A small multi-label audio tagger, trained from scratch: log mel input, trained on single notes of musical instruments (NSynth).
Rows from block 2 of a small multi-label audio tagger, named by matrix and row number. Rows with one number belong to one neuron. Each number is 128 + 32 x the weight over its row's rms, rounded and kept within 0 to 255. All counts start at 0. Numbers have three digits each.
Before each neuron's rows are labels from the 100 clips, of 14976, where the neuron reaches its largest size: "top examples" is what is common among them; "peak in band" is the frequency band that holds the peak. Only what is clearly more common there than usual is listed. The data: single notes of musical instruments (NSynth).
# gate: MLP gate (model.blocks.2.mlp.gate.weight, 192x64), inputs 0-63
# fc1: MLP up (model.blocks.2.mlp.fc1.weight, 192x64), inputs 0-63
# fc2: MLP down (model.blocks.2.mlp.fc2.weight, 64x192, transposed), outputs 0-63

top examples: octave 1; pitch class D
peak in band: 0 to 250 Hz
gate.126:089141183132159098102131110163107116146140195121140083149176111122104143090185079098102137095178154158085112116097160115129145138143094128081164099119118137089172219180148150168100094151154139
fc1.126:103125153127131120124082158164112148090150122080211111167144139178068148154169122098165197098113122121180163108118170079109152149139110154090126178183108144060110150135096128116140109084140103
fc2.126:071069116125109096154141114185129141130172140112156149132086081155166135093156198125167152161089152096123062096065101079120148200123122201121120118133115121115151093151125137138168127151138097

top examples: brass
peak in band: 4000 to 8000 Hz
gate.110:125114124116151163099084049128114159069090096120121124130104157103100074153050152179149110151134174145092154145112142137131204137132113142093088154150150080133085165134176158139113120097112067
fc1.110:142138101149198128098122148165138110168146159114109146174137098113175179119120113098088098120091106139099053080142117134071084130109066129137079174092128162099143086159084099122162154111169175
fc2.110:033134078116123089138109133072127108100167048141098131184081108150111103124136152123175181153087121132154139153135130102143103150043126083108153119094130114177115119091150099129146147161127105

top examples: mallet; octave 7
peak in band: 2000 to 4000 Hz
gate.108:130151119093090188109169138146154158097151093156228184135088127107111114085165136145108187143162132145068112162097084106130088162155130143060152106163129104159154147125162150105162113132162127
fc1.108:171200162128108143143131081124125164133118158099046133153209090161141175137161143092164116067092126114127103135173137150116178144121120164155147199155147135136089134093140145162127106107105175
fc2.108:135135095114160173111110166074139112064158100019104127075172127122121123117121107120165124121173155119109105071163129169173167152104105054131115115162146136108144134131186111103145144132086102

top examples: octave 1; bass
peak in band: 0 to 250 Hz
gate.124:117109108103110109114151130082153071143125129121139138158107143070033207197146146136157120095142135141131103084100140138114122108093118105109175140122220136129095171155112132101124132191160100
fc1.124:125106132145185103068141129079127145152118101097144145134135199187133150155165095118144159188142160143147077125183149181136100142080163204086103136128084135124158117149117095183160125123087153
fc2.124:115115106074170123087115128091139079097138151144081125047092118120137080078113096144092144128103099060078108159086144109055090140160135129127096118085135124131117109110111085057084121110125104

top examples: acoustic; octave 5; string
peak in band: 0 to 250 Hz
gate.176:116086064099097130126142130147147159146082114129117148082115092114154167141173131167118121133046096095075129180173142142121137144140142136077073120162101175201142085118135069140179136092122142
fc1.176:121081157162137120169075106085136116060096130170125180101127102174121140133106156094074122172145142164082078062133168161086130132138131162133162158096170139080160147119142127185131147191121130
fc2.176:096118176081135130197112066118107175106178125103184100167190139142135141105098133129169162136138131168170120114148135123193096117154182079132105124173148172093155099160091147105117096107130080

top examples: synthetic; octave 2
peak in band: 250 to 500 Hz
gate.27:111062127177124153141037144112115100078129143092119163106139044118140095176113192147114101119164112154167102132069078123118158067158100118129113118132162153145109133135124101107105095149103172
fc1.27:132142139169134152203154052187169198116124102108157117180164130093110133156102161102062108131101117106118093146093083166134114104115099144131133160098169169080106137153119121126111141094063144
fc2.27:163186132103116071093115216126129118107186175126098095167151110059156083144165115151148130087163100118120132149092146132156142173120143091084160102109074127128127087116121061149144120128088153

top examples: electronic; organ; octave 5
peak in band: 0 to 250 Hz
gate.26:118163148147136118132083126152148128125114122149092166105164238117130148167084163050149063124094100146176128131111102156169143128159178119106166125107186121149085119104099128115148179126146174
fc1.26:129126134118117140180147153124086117119149134094081148138111078137116105108174092167094167147154109162143062164111119158096143051085118116151061142154120141136090166217162115161105092094163096
fc2.26:108156077146108144078137161160167097079186085150139120112147131122187118083126157134204152186122086146129132091105127054140091156171136085107142106120156134128161146129170089173083114142125172

top examples: octave 4
peak in band: 0 to 250 Hz
gate.95:082087104112074106088132101098129053201091150149092182163132199121141160194179126113107152082127110149139118153085113080094102128157148098133124127156119147153137121149190142135129084108131136
fc1.95:132185163173138132080107142167093105067098062183181071121132133102115073102090098165160103158094115156062154113139148129120095121067137087156167122126136135141161093104111132140151160156114104
fc2.95:043109174124137115153127097137067127122167136100093113220102121130118108120102129141103135074133152156126164110088193187169138138149139117081131158116165108088089144121168082152079137145106164

top examples: octave 2; pitch class D#; note: D#2
peak in band: 0 to 250 Hz
gate.67:145105161114146112107094156129089116056121160193124110149121067116125154176147142128141119089159066077041124112133109120094120104131137200136135128171144138160099116139079146121052129148174130
fc1.67:122108131110164075119079184127111132075132197170106126165111168091081088110156079107163189155163123124091119173126099094093157096168107161116189129136138130183103141156108156134127154175162121
fc2.67:081078107202151139094147119152104104122104173110126139138126162072048107128110062125108159145069131111076159204108115133125136103117099121129143087129095136100124088099121122127043159128135143

top examples: octave 1; pitch class F
peak in band: 0 to 250 Hz
gate.80:160110225106177134093124172099152120161065115064113079163093088127160178139080120074122157081137109138110127089124101098117129131160140102191153168139147121152141124128177124106118134123136078
fc1.80:121134096173081124145081171117177154137121095140159078141109099115095132111125116128163141167133077152126162063091060065155099116139079171168112121124148163170162147178112171144166069121152131
fc2.80:138135145115128185150091092189115122126122103107136146065067143106161124139168158131082094072090105113145153108146141158133193144119118076089115078098105143108125117112201066103177129131079093

top examples: guitar; octave 5; mallet
peak in band: 2000 to 4000 Hz
gate.144:145109112119182132163104156099126107118135088102161159170106111113174173111134053127151173078144117159123160122100105077120081143125084162135098117112100133157151056118078139111085187073174093
fc1.144:163138084105088154140059159130095123095159172140131123141127127152087171106136078175114147126068092130143152153135100188123152144133160091064093130127121131018153139092162143146098102122142095
fc2.144:114209162086049149118124161137172136154147132169187110125128172137141156112157121121139109156156188080155142183127107081189114093163177132103146094132136136130135112172108125103160161077094141

top examples: electronic; organ
peak in band: 2000 to 4000 Hz
gate.90:126138156143145149123071149159171167082128147151130157203163118107140156129111135097137137094172088174173072095106139136180108156179153112178158107098157165091173116130086164137099106176150183
fc1.90:096129145118130136125114173079088149126133106100171156103114103130138133070138107146082121090105147072077107148161141103081173133089089144190103048124115147185135113152103132193094141113058129
fc2.90:176090197162163112121121135209140135162118103180149143139170141179153167172081097149127169084136092082115102095152117157140127168096149128100168128151104182135162101150103101126108116158132196

top examples: octave 4; pitch class C; note: C4; note: G#4
peak in band: 0 to 250 Hz; 250 to 500 Hz
gate.72:099127100116124078107085126132123111139168100150142139121126121143142085127127079131132086095109206096139090169118078149173117183127066127152092163102043151181115139139139119107141065077154084
fc1.72:128165190116145110189100140131143132103170108172072122125075205192145045138164130080089077123157171096125101153158160145122123110165101090133140151109141147147131097091125168110128116123102099
fc2.72:122129168145171146175157048092142133119119124064117063139119090168070078084150153133130106166105109158132138157135108102138077134094142135157112128146133101082124182169171070158179135083123124

top examples: acoustic; string; octave 6
peak in band: 0 to 250 Hz
gate.135:183121133068143195136152065173145102144153131159108119152137132083114171142100130145140101131162110133135147162078152174121118169148105193130110076094106101176054175094140133074145150112159151
fc1.135:108122177151110110139120159102069156150097077139097106153119114106057060114131145151166139135135154089163149105149063121146143068128096109132102124107110131089175080116142127236098134117154119
fc2.135:141139115086163073210123160098078120091134118114158141124162064116111076089099069165106075113134116110125128122136154091124100145155142129116225123144173123111152151127071131131117134170175151

top examples: pitch class D#
peak in band: 1000 to 2000 Hz
gate.132:085102082201101132140098090101142145129155128127177100176109147151159098092133117133085078167151093134183119138110127105112162152079102074110137165158076183135094107070117098177091088153121114
fc1.132:172166174098140107100110174147103083117118191124093117110152154116069086112145120095142082078165157152102083089156130137199142116142113179146130092106166079138179115114168171099109157084115108
fc2.132:117122072187099150136150138170151241126130157097128112174127153090174098128166145119097156183097120077134120134061138086118117160070169134134159162143140091150145156149140112144101116106104097

top examples: guitar; octave 7
peak in band: 0 to 250 Hz
gate.129:122138177144115145149127182160133178135155078085122136132156114091086070090123108216142106124050120186167119152107135117093127108108110177150166097110078139099142135113081105101132178104166132
fc1.129:115139124057089163135148179106109139100108200071149096146170119138114089160181080134165101096124134173146072153072137113125101195134148188092137148116139143084167139122139143071147128137134109
fc2.129:127117134198125142157152195175118114098169116108094074154188130151128120073142158175116079153148104142138167176123139088113115092100176141074123110179127149125091126087189108097125084090150136

top examples: octave 1; keyboard
peak in band: 0 to 250 Hz
gate.167:160116116096082121140134128115138174069084091166107108134094065131147108116117131129099148087122132127106146091100117121107201156152181072103141165156091170141171074201126133158101060113143160
fc1.167:150150172149123066143116116180099125071086142071145067132126116036116152165160155142102115135155076109135116133161114182148114091163098127155159097171095184144161112160144137122091088117153146
fc2.167:088122113140112168140159120159103104170113049169178163123140171109149139172169086141092173114133164134158143123138160083162129123053123154108202086072078134158138142095113143103129105149102159

top examples: octave 1; pitch class F#; note: F#1; note: G1
peak in band: 0 to 250 Hz
gate.190:151157170141063053106083104125106147110132180086164100137110130111155118108128131172137138184163080151099142161149087135134118141118108106169105179164043175087091128155140110151115175086114139
fc1.190:090129133155127146106063138164206074148193168165105184119128176165160162172143079116135120116128168094108167131145115141129110129105102094135097096079200156117084120100162141112102141101103151
fc2.190:147150168113150140174149152099090168177180125151125178111171099146115140154136120131106181101156115104112110161154136122159093152120149197136140068134214109072144170114161089137190167134090112

top examples: octave 6; pitch class E
peak in band: 1000 to 2000 Hz
gate.127:100150092150119148148147136150139107090130112123214197095137174143159173102118128076108135144101108158092110156134096077107106133133161109115113155066176130112134100139109191086114175081202151
fc1.127:094114101147132164125185104133142103100113122176148151046132221172142112135139085117093109110142160158048126182134184115144140100147123124118093152095090106182159159086160136128132144136165141
fc2.127:158150080098163084111112098144121137106132116180164140186094111125122076087097155122094154112127127132148165114102176136147125096119084140133123228100062118102153080098086122073090145180107127

top examples: pitch class C#; note: C#4
peak in band: 250 to 500 Hz; 0 to 250 Hz
gate.177:183159056111111162105122143195130114144144157132114134182116104104122200080076115164132100093147179114119109110152100099112107155124150149083152161149128073152118113185165126201175143131116153
fc1.177:150116076141153163163135160193135063094164166154097127196125090102147108111095106121133087108172141165134127080178166126111103123109101167175138156109163083126172152099124141134143170084085073
fc2.177:145166105125089117116128124108168075126132104189103124099085149130142176111152097122124085170102088119216156175119155137137035133092120132124126101061101189163126124188147156119128119150126116

top examples: mallet
peak in band: 0 to 250 Hz
gate.154:143144214159133129090140164156174106135149080114104134120100098068151119109089207157109119142139070106078119151117161116188117133118144147134074090177127079123169100151119118137108076133175153
fc1.154:105098143114121189032144151092115186067171188159158135122071138164072135109107118127166097093152158154129128125120126128120162095152088105177102096124115106129127114213098147152130111116138124
fc2.154:087098137120152194125091140118133085104123110137129112109118116189099170101090108142143177166150116122133201136111210137108153071075097136157134103115131166072074186119138147080097143093122147

top examples: octave 1; pitch class F#; note: F#1; note: G#1
peak in band: 0 to 250 Hz
gate.140:099120132150169132096170150170122092099169103183127180097129149032148134120159138125158143069116190130109079146110106112093161096104107109138178128155132118074140143083134124174139162090174087
fc1.140:094192142132130174111112169108191164110120106144080134174147196189186096132128097116124113119079125118109140103129123111115062171129103193063138129133124157162157136070112124140166165129149110
fc2.140:106196082094126138056115100185169127134159163173141139111140170139150082124090152115148152098132110104158171088145098118115115206115105118095075151124078134060139134097145155106171127161119090

top examples: octave 1
peak in band: 0 to 250 Hz
gate.93:153096138126120069145122093170142153192079152148137079166109113179115178090163166067120107117120186158149133068087086120157172076139129090148088131085143128107145096093145095166124156119130105
fc1.93:147086156119117118124121108129121137172076142185137077147086119154139179092151141092158167114109176116112125111122084121193113121163162104192090130047147167083119116111109164200104095139112090
fc2.93:114104137174116159093137125180113148086179154097206142120137121107133127151110119105168091124198051168061106127146122058076152147117140113094109077156103093126128137097094137091143113167131108

top examples: octave 0; guitar; pitch class A
peak in band: 0 to 250 Hz
gate.113:062104072098127161148190079119147148109100163124102156108110080149106087126081128120119121127145089177157135110155153161124142143107057089066113129183154141097118077132145120136100184147192114
fc1.113:100128106116064115103078124134089175150113089143077134131129110098157170139120082145116054173071145147116110152158132169043145124163127129100082085116074157157146141076146083091100144140125132
fc2.113:162163132153181147159167116116163156115151123120125120088140160094090089108117101133041159106102171155140124075115143094140099169102149131134184071168078147120120103058067097113147133089146167

top examples: pitch class B; note: B3
peak in band: 500 to 1000 Hz
gate.59:117150168098139108122119150132104166110191122115107137173101078090117085140057172117171116123075129180123124133152156141183186102154143171077119175150137110113139076177129161090088184129137099
fc1.59:096121136128131098170098177172058144090150188148132197086134077115150152141151187145127149172104084116114101121153116115119111118191121106094120139123095164135143156115126107139117121190064198
fc2.59:189131118114106101166193125206158157092126105190136121133026147076130109119156113147113142125145142152128096102101069124194118131095099150138131159153096148088142166167168092125124113132131145

top examples: octave 2; octave 1; pitch class A
peak in band: 500 to 1000 Hz; 250 to 500 Hz
gate.29:131180079144116140133150168127085044139169110132145160152123074128132104093128188126160159103151120092075158129163151156112177160146069136118109126145104181132101096171157106121169213120114125
fc1.29:170159116151118130081146154113095201075129165156159173125148094129121178158108151099094136137174121145071085108140153177161120097102155174122112154127089178121096148130055097072098082115132134
fc2.29:173110143130130116148139153138167148162135149130064194114187175208079108155097176184187153128112123123092134136125134151167124188140105128164148085145107142134169143103121123195159159137130091

top examples: octave 2; pitch class G; note: G2
peak in band: 0 to 250 Hz
gate.158:144124091113090092110091187139147125127103173081146122088138090083117133182159102092178140131146130110088165162131106071189154112036118131184123092127160110142119114161128127108104133109099198
fc1.158:112096082104155156072089123138138133187157083180130133142163122135121134149102165110122163175093162103163098158168166148157054117154114106096136128099132141201113169157155126185101110125199101
fc2.158:106107092155170133144174109191140106157106106121150114189161155125109131123171118139153088083172135193144101076125167108101112050132080142105093136105105120211142146114109142100148137193147124

top examples: pitch class B; octave 2; note: B2; organ
peak in band: 0 to 250 Hz
gate.38:165125141097025171116104102169123102090107121156149117098136194101098172124140109107162143158075148136131139169102136146120092143106168099101152198060151086129145156178115154114110170140150139
fc1.38:185147107094110144095181102136137112143142074189159141108128128119148142083124128111144159126179097129128095178112145148092060175170088163057159140138118150129060112113099131139103170073119074
fc2.38:084186131095127150162104132146091148111117100140088118163102148171130196112152163137172161127101131142109139110091116171133101102175156148135115133103096099138174072163220045111115143085133151

top examples: octave 4; pitch class G#; note: G#4
peak in band: 1000 to 2000 Hz
gate.62:065090161198152103196081125110109064069131174131116162123144106118105073076162061133153113136153119122149156141088084169153126158116132121154117100098153116103126164077098147158122113163136133
fc1.62:172114111160051091207117127109139147129169127107137203114078125099129147126160057161106140108097099108151156124104130132105115146069156123123085110096148102158069095154137121139129130186075162
fc2.62:185150165122145102083203162074096167079131078128136118109147188113162164129174084067123139104087182102122157099139097122154093108102105103055141101143102095119122123120089111162098120146133126

top examples: pitch class A; octave 3; note: A3; pitch class F#
peak in band: 0 to 250 Hz
gate.53:091116163184147113099067137136127082097155142128215154076151152155126057107139122096114106147148105139039133176129101118111115154126118111144092146118148153085080172140159132120071154101163124
fc1.53:181153145082133185163099161165136123114125192110137090137124109115109064084133149113142098236141171101163145110134158152101150139132128131117152136197066110079136088150125088127149118153154133
fc2.53:097155076209086141134133157109101166142181136138096136078079113178148152178097175146141112156127097124077102135158154081140098164180145088080110135110165144076100113120113115170153165107132092

top examples: octave 2; pitch class C#; pitch class: D; note: D2
peak in band: 0 to 250 Hz; 250 to 500 Hz
gate.84:134111156113187138106122161081171089111120085120074111103205104100099131089108132118134110140149103112071109145109135139119115145150145150041095050134076114181105159075162120109118114161147098
fc1.84:100093102196111131087124108162156191103163155083163132125111141127139089127160116141151113143102156157131133147177161125148166096066089143155164176119180095097117096149106082056152098159081173
fc2.84:104124136159142152117154194119091139160060177164179123134113099151112134088106130082183098201092153148119139121156119110133133110101141103036132101097152159122176123169154106099182146122109082

top examples: octave 2; pitch class F#
peak in band: 0 to 250 Hz
gate.106:179150176064094102113121122159136171091081154100096112148086077112154119135167158117105069174106147084128080098118123156160142153164108097177174177172079186113129108135124118081102111136125145
fc1.106:128168132185073092125097113173174111110122166137186103149128203168133091135160160118067116178138113133137118150132172150149144147152094100163116129070189175095111159088128131119081093087120110
fc2.106:147146120121108141149168101142163092154194109060118157124088108111130108138192150173135123128181139127125087132186126127082074145193153091159138145099173114157130067108131174130103169084175156

top examples: guitar; octave 0
peak in band: 0 to 250 Hz
gate.69:129147097166077192099137097118046129170155170164156146087087143094110111129112134148116065088120131141079094118062139134087194127151073126112148139144172120128111118083142131157133113159180096
fc1.69:143102175143141186148104139131167126100119132089160137118136102134143134139133125078135085099134154124099141030153101108128085143146190166067095139105066204165091139090091128161117142161111084
fc2.69:138168159126179169103167168156132133128132142119131154139143116138088128057115127126125125145131168126180068121116150128075153168124104101062141149055050137186166155137152163119174094128092085

top examples: acoustic; octave 4; string
peak in band: 0 to 250 Hz
gate.60:162092102171174197105161128139108152135049126093137149163090087110116153169136080160099164080141132117164152126188098131103103134121138204134113115072110149157131182131105126100104178109130159
fc1.60:159136055169101121085103121119141143160124209119112114110153116100117101114192115136084101119100086118092131180062177136143101100118163095109119105148138132191176141079196142111144122085128146
fc2.60:154124096142150154071086102152098133088121121189133149103098104084169132112132130140112138118161140097102103105099100141064112089100114114077104046154103126190090125167121174060124138103080176

top examples: synthetic; octave 4
peak in band: 0 to 250 Hz
gate.91:169104149114117152134097162084176138097076144133181122154161182133139095125100217181124112083091134084157167153093082156172131109087105084139151097131133101093140131106099086164139179123168133
fc1.91:098117116141086087145095140121091104167142129158087107171121117127090108101117155190067143108126157096168094173060126172186145104118065186095132155095157114118131142143141096153104153100075181
fc2.91:140127157124113100105091157190153105145154155089107134125162120107101118126165116147138188068113139092165195124079163085110138194198103138111093152164132151056135127127104101159123199141109140

top examples: octave 2; octave 1; vocal
peak in band: 0 to 250 Hz
gate.33:107144152212185080178132167202086127141119097088124139089107174135111171112088172137117104131098123147085145152147145056165176141145106166109145113140161093101139134091134072121114108125119159
fc1.33:063138121206151118119129095150173123156126142121095076124125149106154089136202184111136102136172111113163131113150104078126195108109154128123162115088113179151126139107078159149135110097170203
fc2.33:140126113068104198099122143178116100162130121103092108143121132169117192151098147132132121072173080084132142140104125167128093126194105175126147107191148080095149072141172144133094144163097087