Weights of a small multi-label audio tagger: norm layernorm, trained on single notes of musical instruments (NSynth).
Rows from block 2, named by matrix and row number. Rows with one number belong to one neuron. Each number is 128 + 32 x the weight over its row's rms, rounded and kept within 0 to 255. All counts start at 0. Numbers have three digits each. After the name is the row's rms in percent of the matrix's.
# gate: MLP gate (model.blocks.2.mlp.gate.weight, 192x64), inputs 0-63
# fc1: MLP up (model.blocks.2.mlp.fc1.weight, 192x64), inputs 0-63
# fc2: MLP down (model.blocks.2.mlp.fc2.weight, 64x192, transposed), outputs 0-63
gate.6 121:135121145103171186111194110141116118122132110068149155150086110085093167166102140156087097114132147052097122132177070078151106082130122150113110102132130176129154138119129081111149086066190135
fc1.6 123:101131157103153185148200075127144111120166159082153137135124141107079171171090154161102120124096161084124066121103103066155102077157100093106133109142145180128196118153116105109153080113159128
fc2.6 111:127111051122127164091177128095121135125134149074042104148113157141132091125113117148159124164032115085140135146084098145179135124113144085135132144167101098160130083159054137127116128089108158
gate.7 138:154135150167116117116137118186073118144118114128127079174113122080110179074084092163122138149105160170154097166072132155115186053134134113206112118100143136116172135137199140119161122156149117
fc1.7 133:151057182140137141100180123127112155157101141081121079136159164174119111106116115116175149149077122102188132210114122106126118149143171144159035098106121174141137128090132109120168124117075125
fc2.7 121:117139219131163107117159131113165113104173115105134123115115116190101127156165158103156107175194106146113148065112120152055138102167155087082193154109160108092168135154121125135153144133075122
gate.8 090:103137152143102163216154134112150122105072115035151103166091143130168108132100125123121150145137122141127134190112129123172131174183140138175138158113144176171112142061075155144116168121080139
fc1.8 092:101145106163214097211128136191145102089127135100106114195098138106093123133112131139175148102129137198191175138164135123138148159120150144129098155123163115133171119099166178129149179147150135
fc2.8 083:189101169155126118060102163115120117128166099139152100067102116132153181120164110108118046145115127099143134118161093123105127080161125128144139114177117170109091118102111178145147077163118037
gate.10 091:119147097120089122150142134151087086132146132134133197124079079079169214138098067161121146062092124121102167142147078145150152084137157111168113097112132106103141089095159186163174129141133134
fc1.10 089:149082101129089074060133155099107162191102166101111066148179185112105138126121160108147159110072125139140093065127164091120157129138115127112091112103086100165106142078170143104161101111086148
fc2.10 091:133184112134109202084120097136168118132103104101146113146077121158159087141053113143144091114130134141107111119149182123051156119097160084196118141154168129086128163109100185121122119089073132
gate.12 086:143135121102105171087144077118144166149134087093092144071145109030118153141138081153152197079120179097133088177071126105186107155125134123127095156115128109114135143200121139118110131107159128
fc1.12 085:095138145097117192201100085127114078135092134091103128108152129134111142111076125139134158109104148103143124145087131127153116130191137121158189135118153186107026165120120125182075077154127130
fc2.12 089:066148143079102168175176084122130089101090065113113156156116116086143134111120120111103145078105138042098081177131142150215160134101147127159143163142136141135109138077112095147101114143135095
gate.14 116:154105096116140127122112134039125100130146118164118146174095072182142134132143093112126193116154173166098128130143118099189124112143130117094167126150160165170137112145104171162066122170180051
fc1.14 106:161145103132202090178094124081112138195135175177094110168083146163132090082145127100126132128135161099176112061163096170160175146118124140166142128144125114166143111092107150183159122087127094
fc2.14 110:154132141106132098135075168090118120118171197108186088134165115082083165141125106145125128139135082096089109176106152102104151085115099093178138077147127145124089120165160103136184042095135139
gate.15 088:122106094134152073147157121151164119167112113084117137160226143087143111182071121100136171136098097132143148175162130086104159163122112135171136158168139100137067151103211100168122142110111129
fc1.15 089:157093149133125163150105165174109150116157131173069108132084154142134099109146130178083145132187081144124134106090118119163078088157182099101141153067120186157207157130090122114151164162157123
fc2.15 093:090113071143153074183144132118137075092108142090191168121131145090177132139063087163166115129083174083162101114112099132152167148084119128102134092137139092163106119179127092133159062128144115
gate.16 105:148134175118184069098133154121082122113071110134160197144034100138134106153058180117100150109118208125148132120150114103114140169151100133163125131148109104102167110128160144141148140136071115
fc1.16 101:075165131165148112149066055201130098133143139124113074070101127055081109110165117106100108114181138165147145141157158154089161146124159092116131167116128125114116100098133073116145124150188141
fc2.16 103:149177144106127111132090082115157130134168155170121086167149157185142107124159168128094136145101098111163147110100171087136084160110170153094142125112108117182159109179161099043040119116149134
gate.17 081:094111117138148103106126157168125179145150108155115161162092190109121084122143121126124193148165125161120103112101106092206142178127098163126157143157128130051138186085148175083117175101095083
fc1.17 068:150174105134179139153127151140127107137139085132165230136097210169083171118082160128134179126153109102139112086135105113175151147081093112120131110141178158109101123146188114092110095107106102
fc2.17 077:069177089039156148192102094142173140110124127100097100136116151144086174116063149095124107109107136104146166060112141139104139112130091132140127093127109105135142133122188117185173162148173099
gate.19 106:162141097121085125107137171116158095059156133096112015079088111146132106132149157098073147097144135175126086113206081119122095094117140132167117140091115093142159156129158134145149101163130127
fc1.19 098:135114127142121174111069112111093167179156219129101072128099182165077125149068125119162114170157121141171109086156117155164160093134130150102106126090131116109139186139086193164116135105134132
fc2.19 105:134105114114132062141106091065151101051085163142074099154128128071094111118140130092097157116146103139121152161187110075127140100172148150163116129156113164123131153105044132123170093119180135
gate.21 095:156139160172150081115113086098109145080176160091130151087104071078105143161116132137122081150150128112087078069137088129141092147149134115170100068091180114103162128173144138102163190103135162
fc1.21 090:184086198121079102117183147160131125113098150151139139179123116141146128112099148163135135119083141155140190086106106169152147069099114144083169145130031106093142107108166136154120165080103139
fc2.21 096:151068087135086145105192119150155108106151084181099152146063139130165147148131183135100136183197132178172114092120136141108108125172137128107198098130130098150147099129115204149124153136148120
gate.23 082:150070105109159162092079086182114111162089143174069113182132090150155186157139092121081138144110128128110149091118157119112143176094112170133088136157212147097111123135093132179110114096161123
fc1.23 083:109126131114139128121147058134091157111143158090118139122078169165153115155103094177111150138116104117141157085076119154205208096074072106169145089134094127130102099141116116180157087162114088
fc2.23 102:103087133134152143178179150108133116125188109117152093151126118172152164108144134136228112119128116115128109194184092100156125136094147081159128163169163103109169147120150096122075183098118187
gate.24 106:084135128088107135123128139082033184078081148111142104079126124103150107118106211127143151107148189078139102133080146140113090126130096148096079151154121143062131146178131130138137120081143125
fc1.24 092:140096065123147134133119181111080060148093132144158119096123194135103071131146147051128139099172177078171152134091127106138139151136149152124115106098171099108154115112117081117180173117172083
fc2.24 096:151116191148146137094077121067081120139110123149095113114123175138166134086082163119132175119130082116129178137062158156110133196188127143104090082159148179095189139149098163142153151125126131
gate.25 114:142149125157143105124103212153140131124121080134205164091087177090100143108135168119131033118123107079126102101220148140118100173108171129151083127126147110152113105154126099144136105118153127
fc1.25 115:170124148098130123127101149120140108059112038139130179122150132125126082158150127106086129212143130131088142127163174128158133183163171100140094082166123081184091112144152134167105091143107088
fc2.25 109:132127124170148156142199130117159172100168118131134129117084162141147123148145144106109115194063050159131092111155143182127107128104136088091100131156101097180078146125154068106181080161158139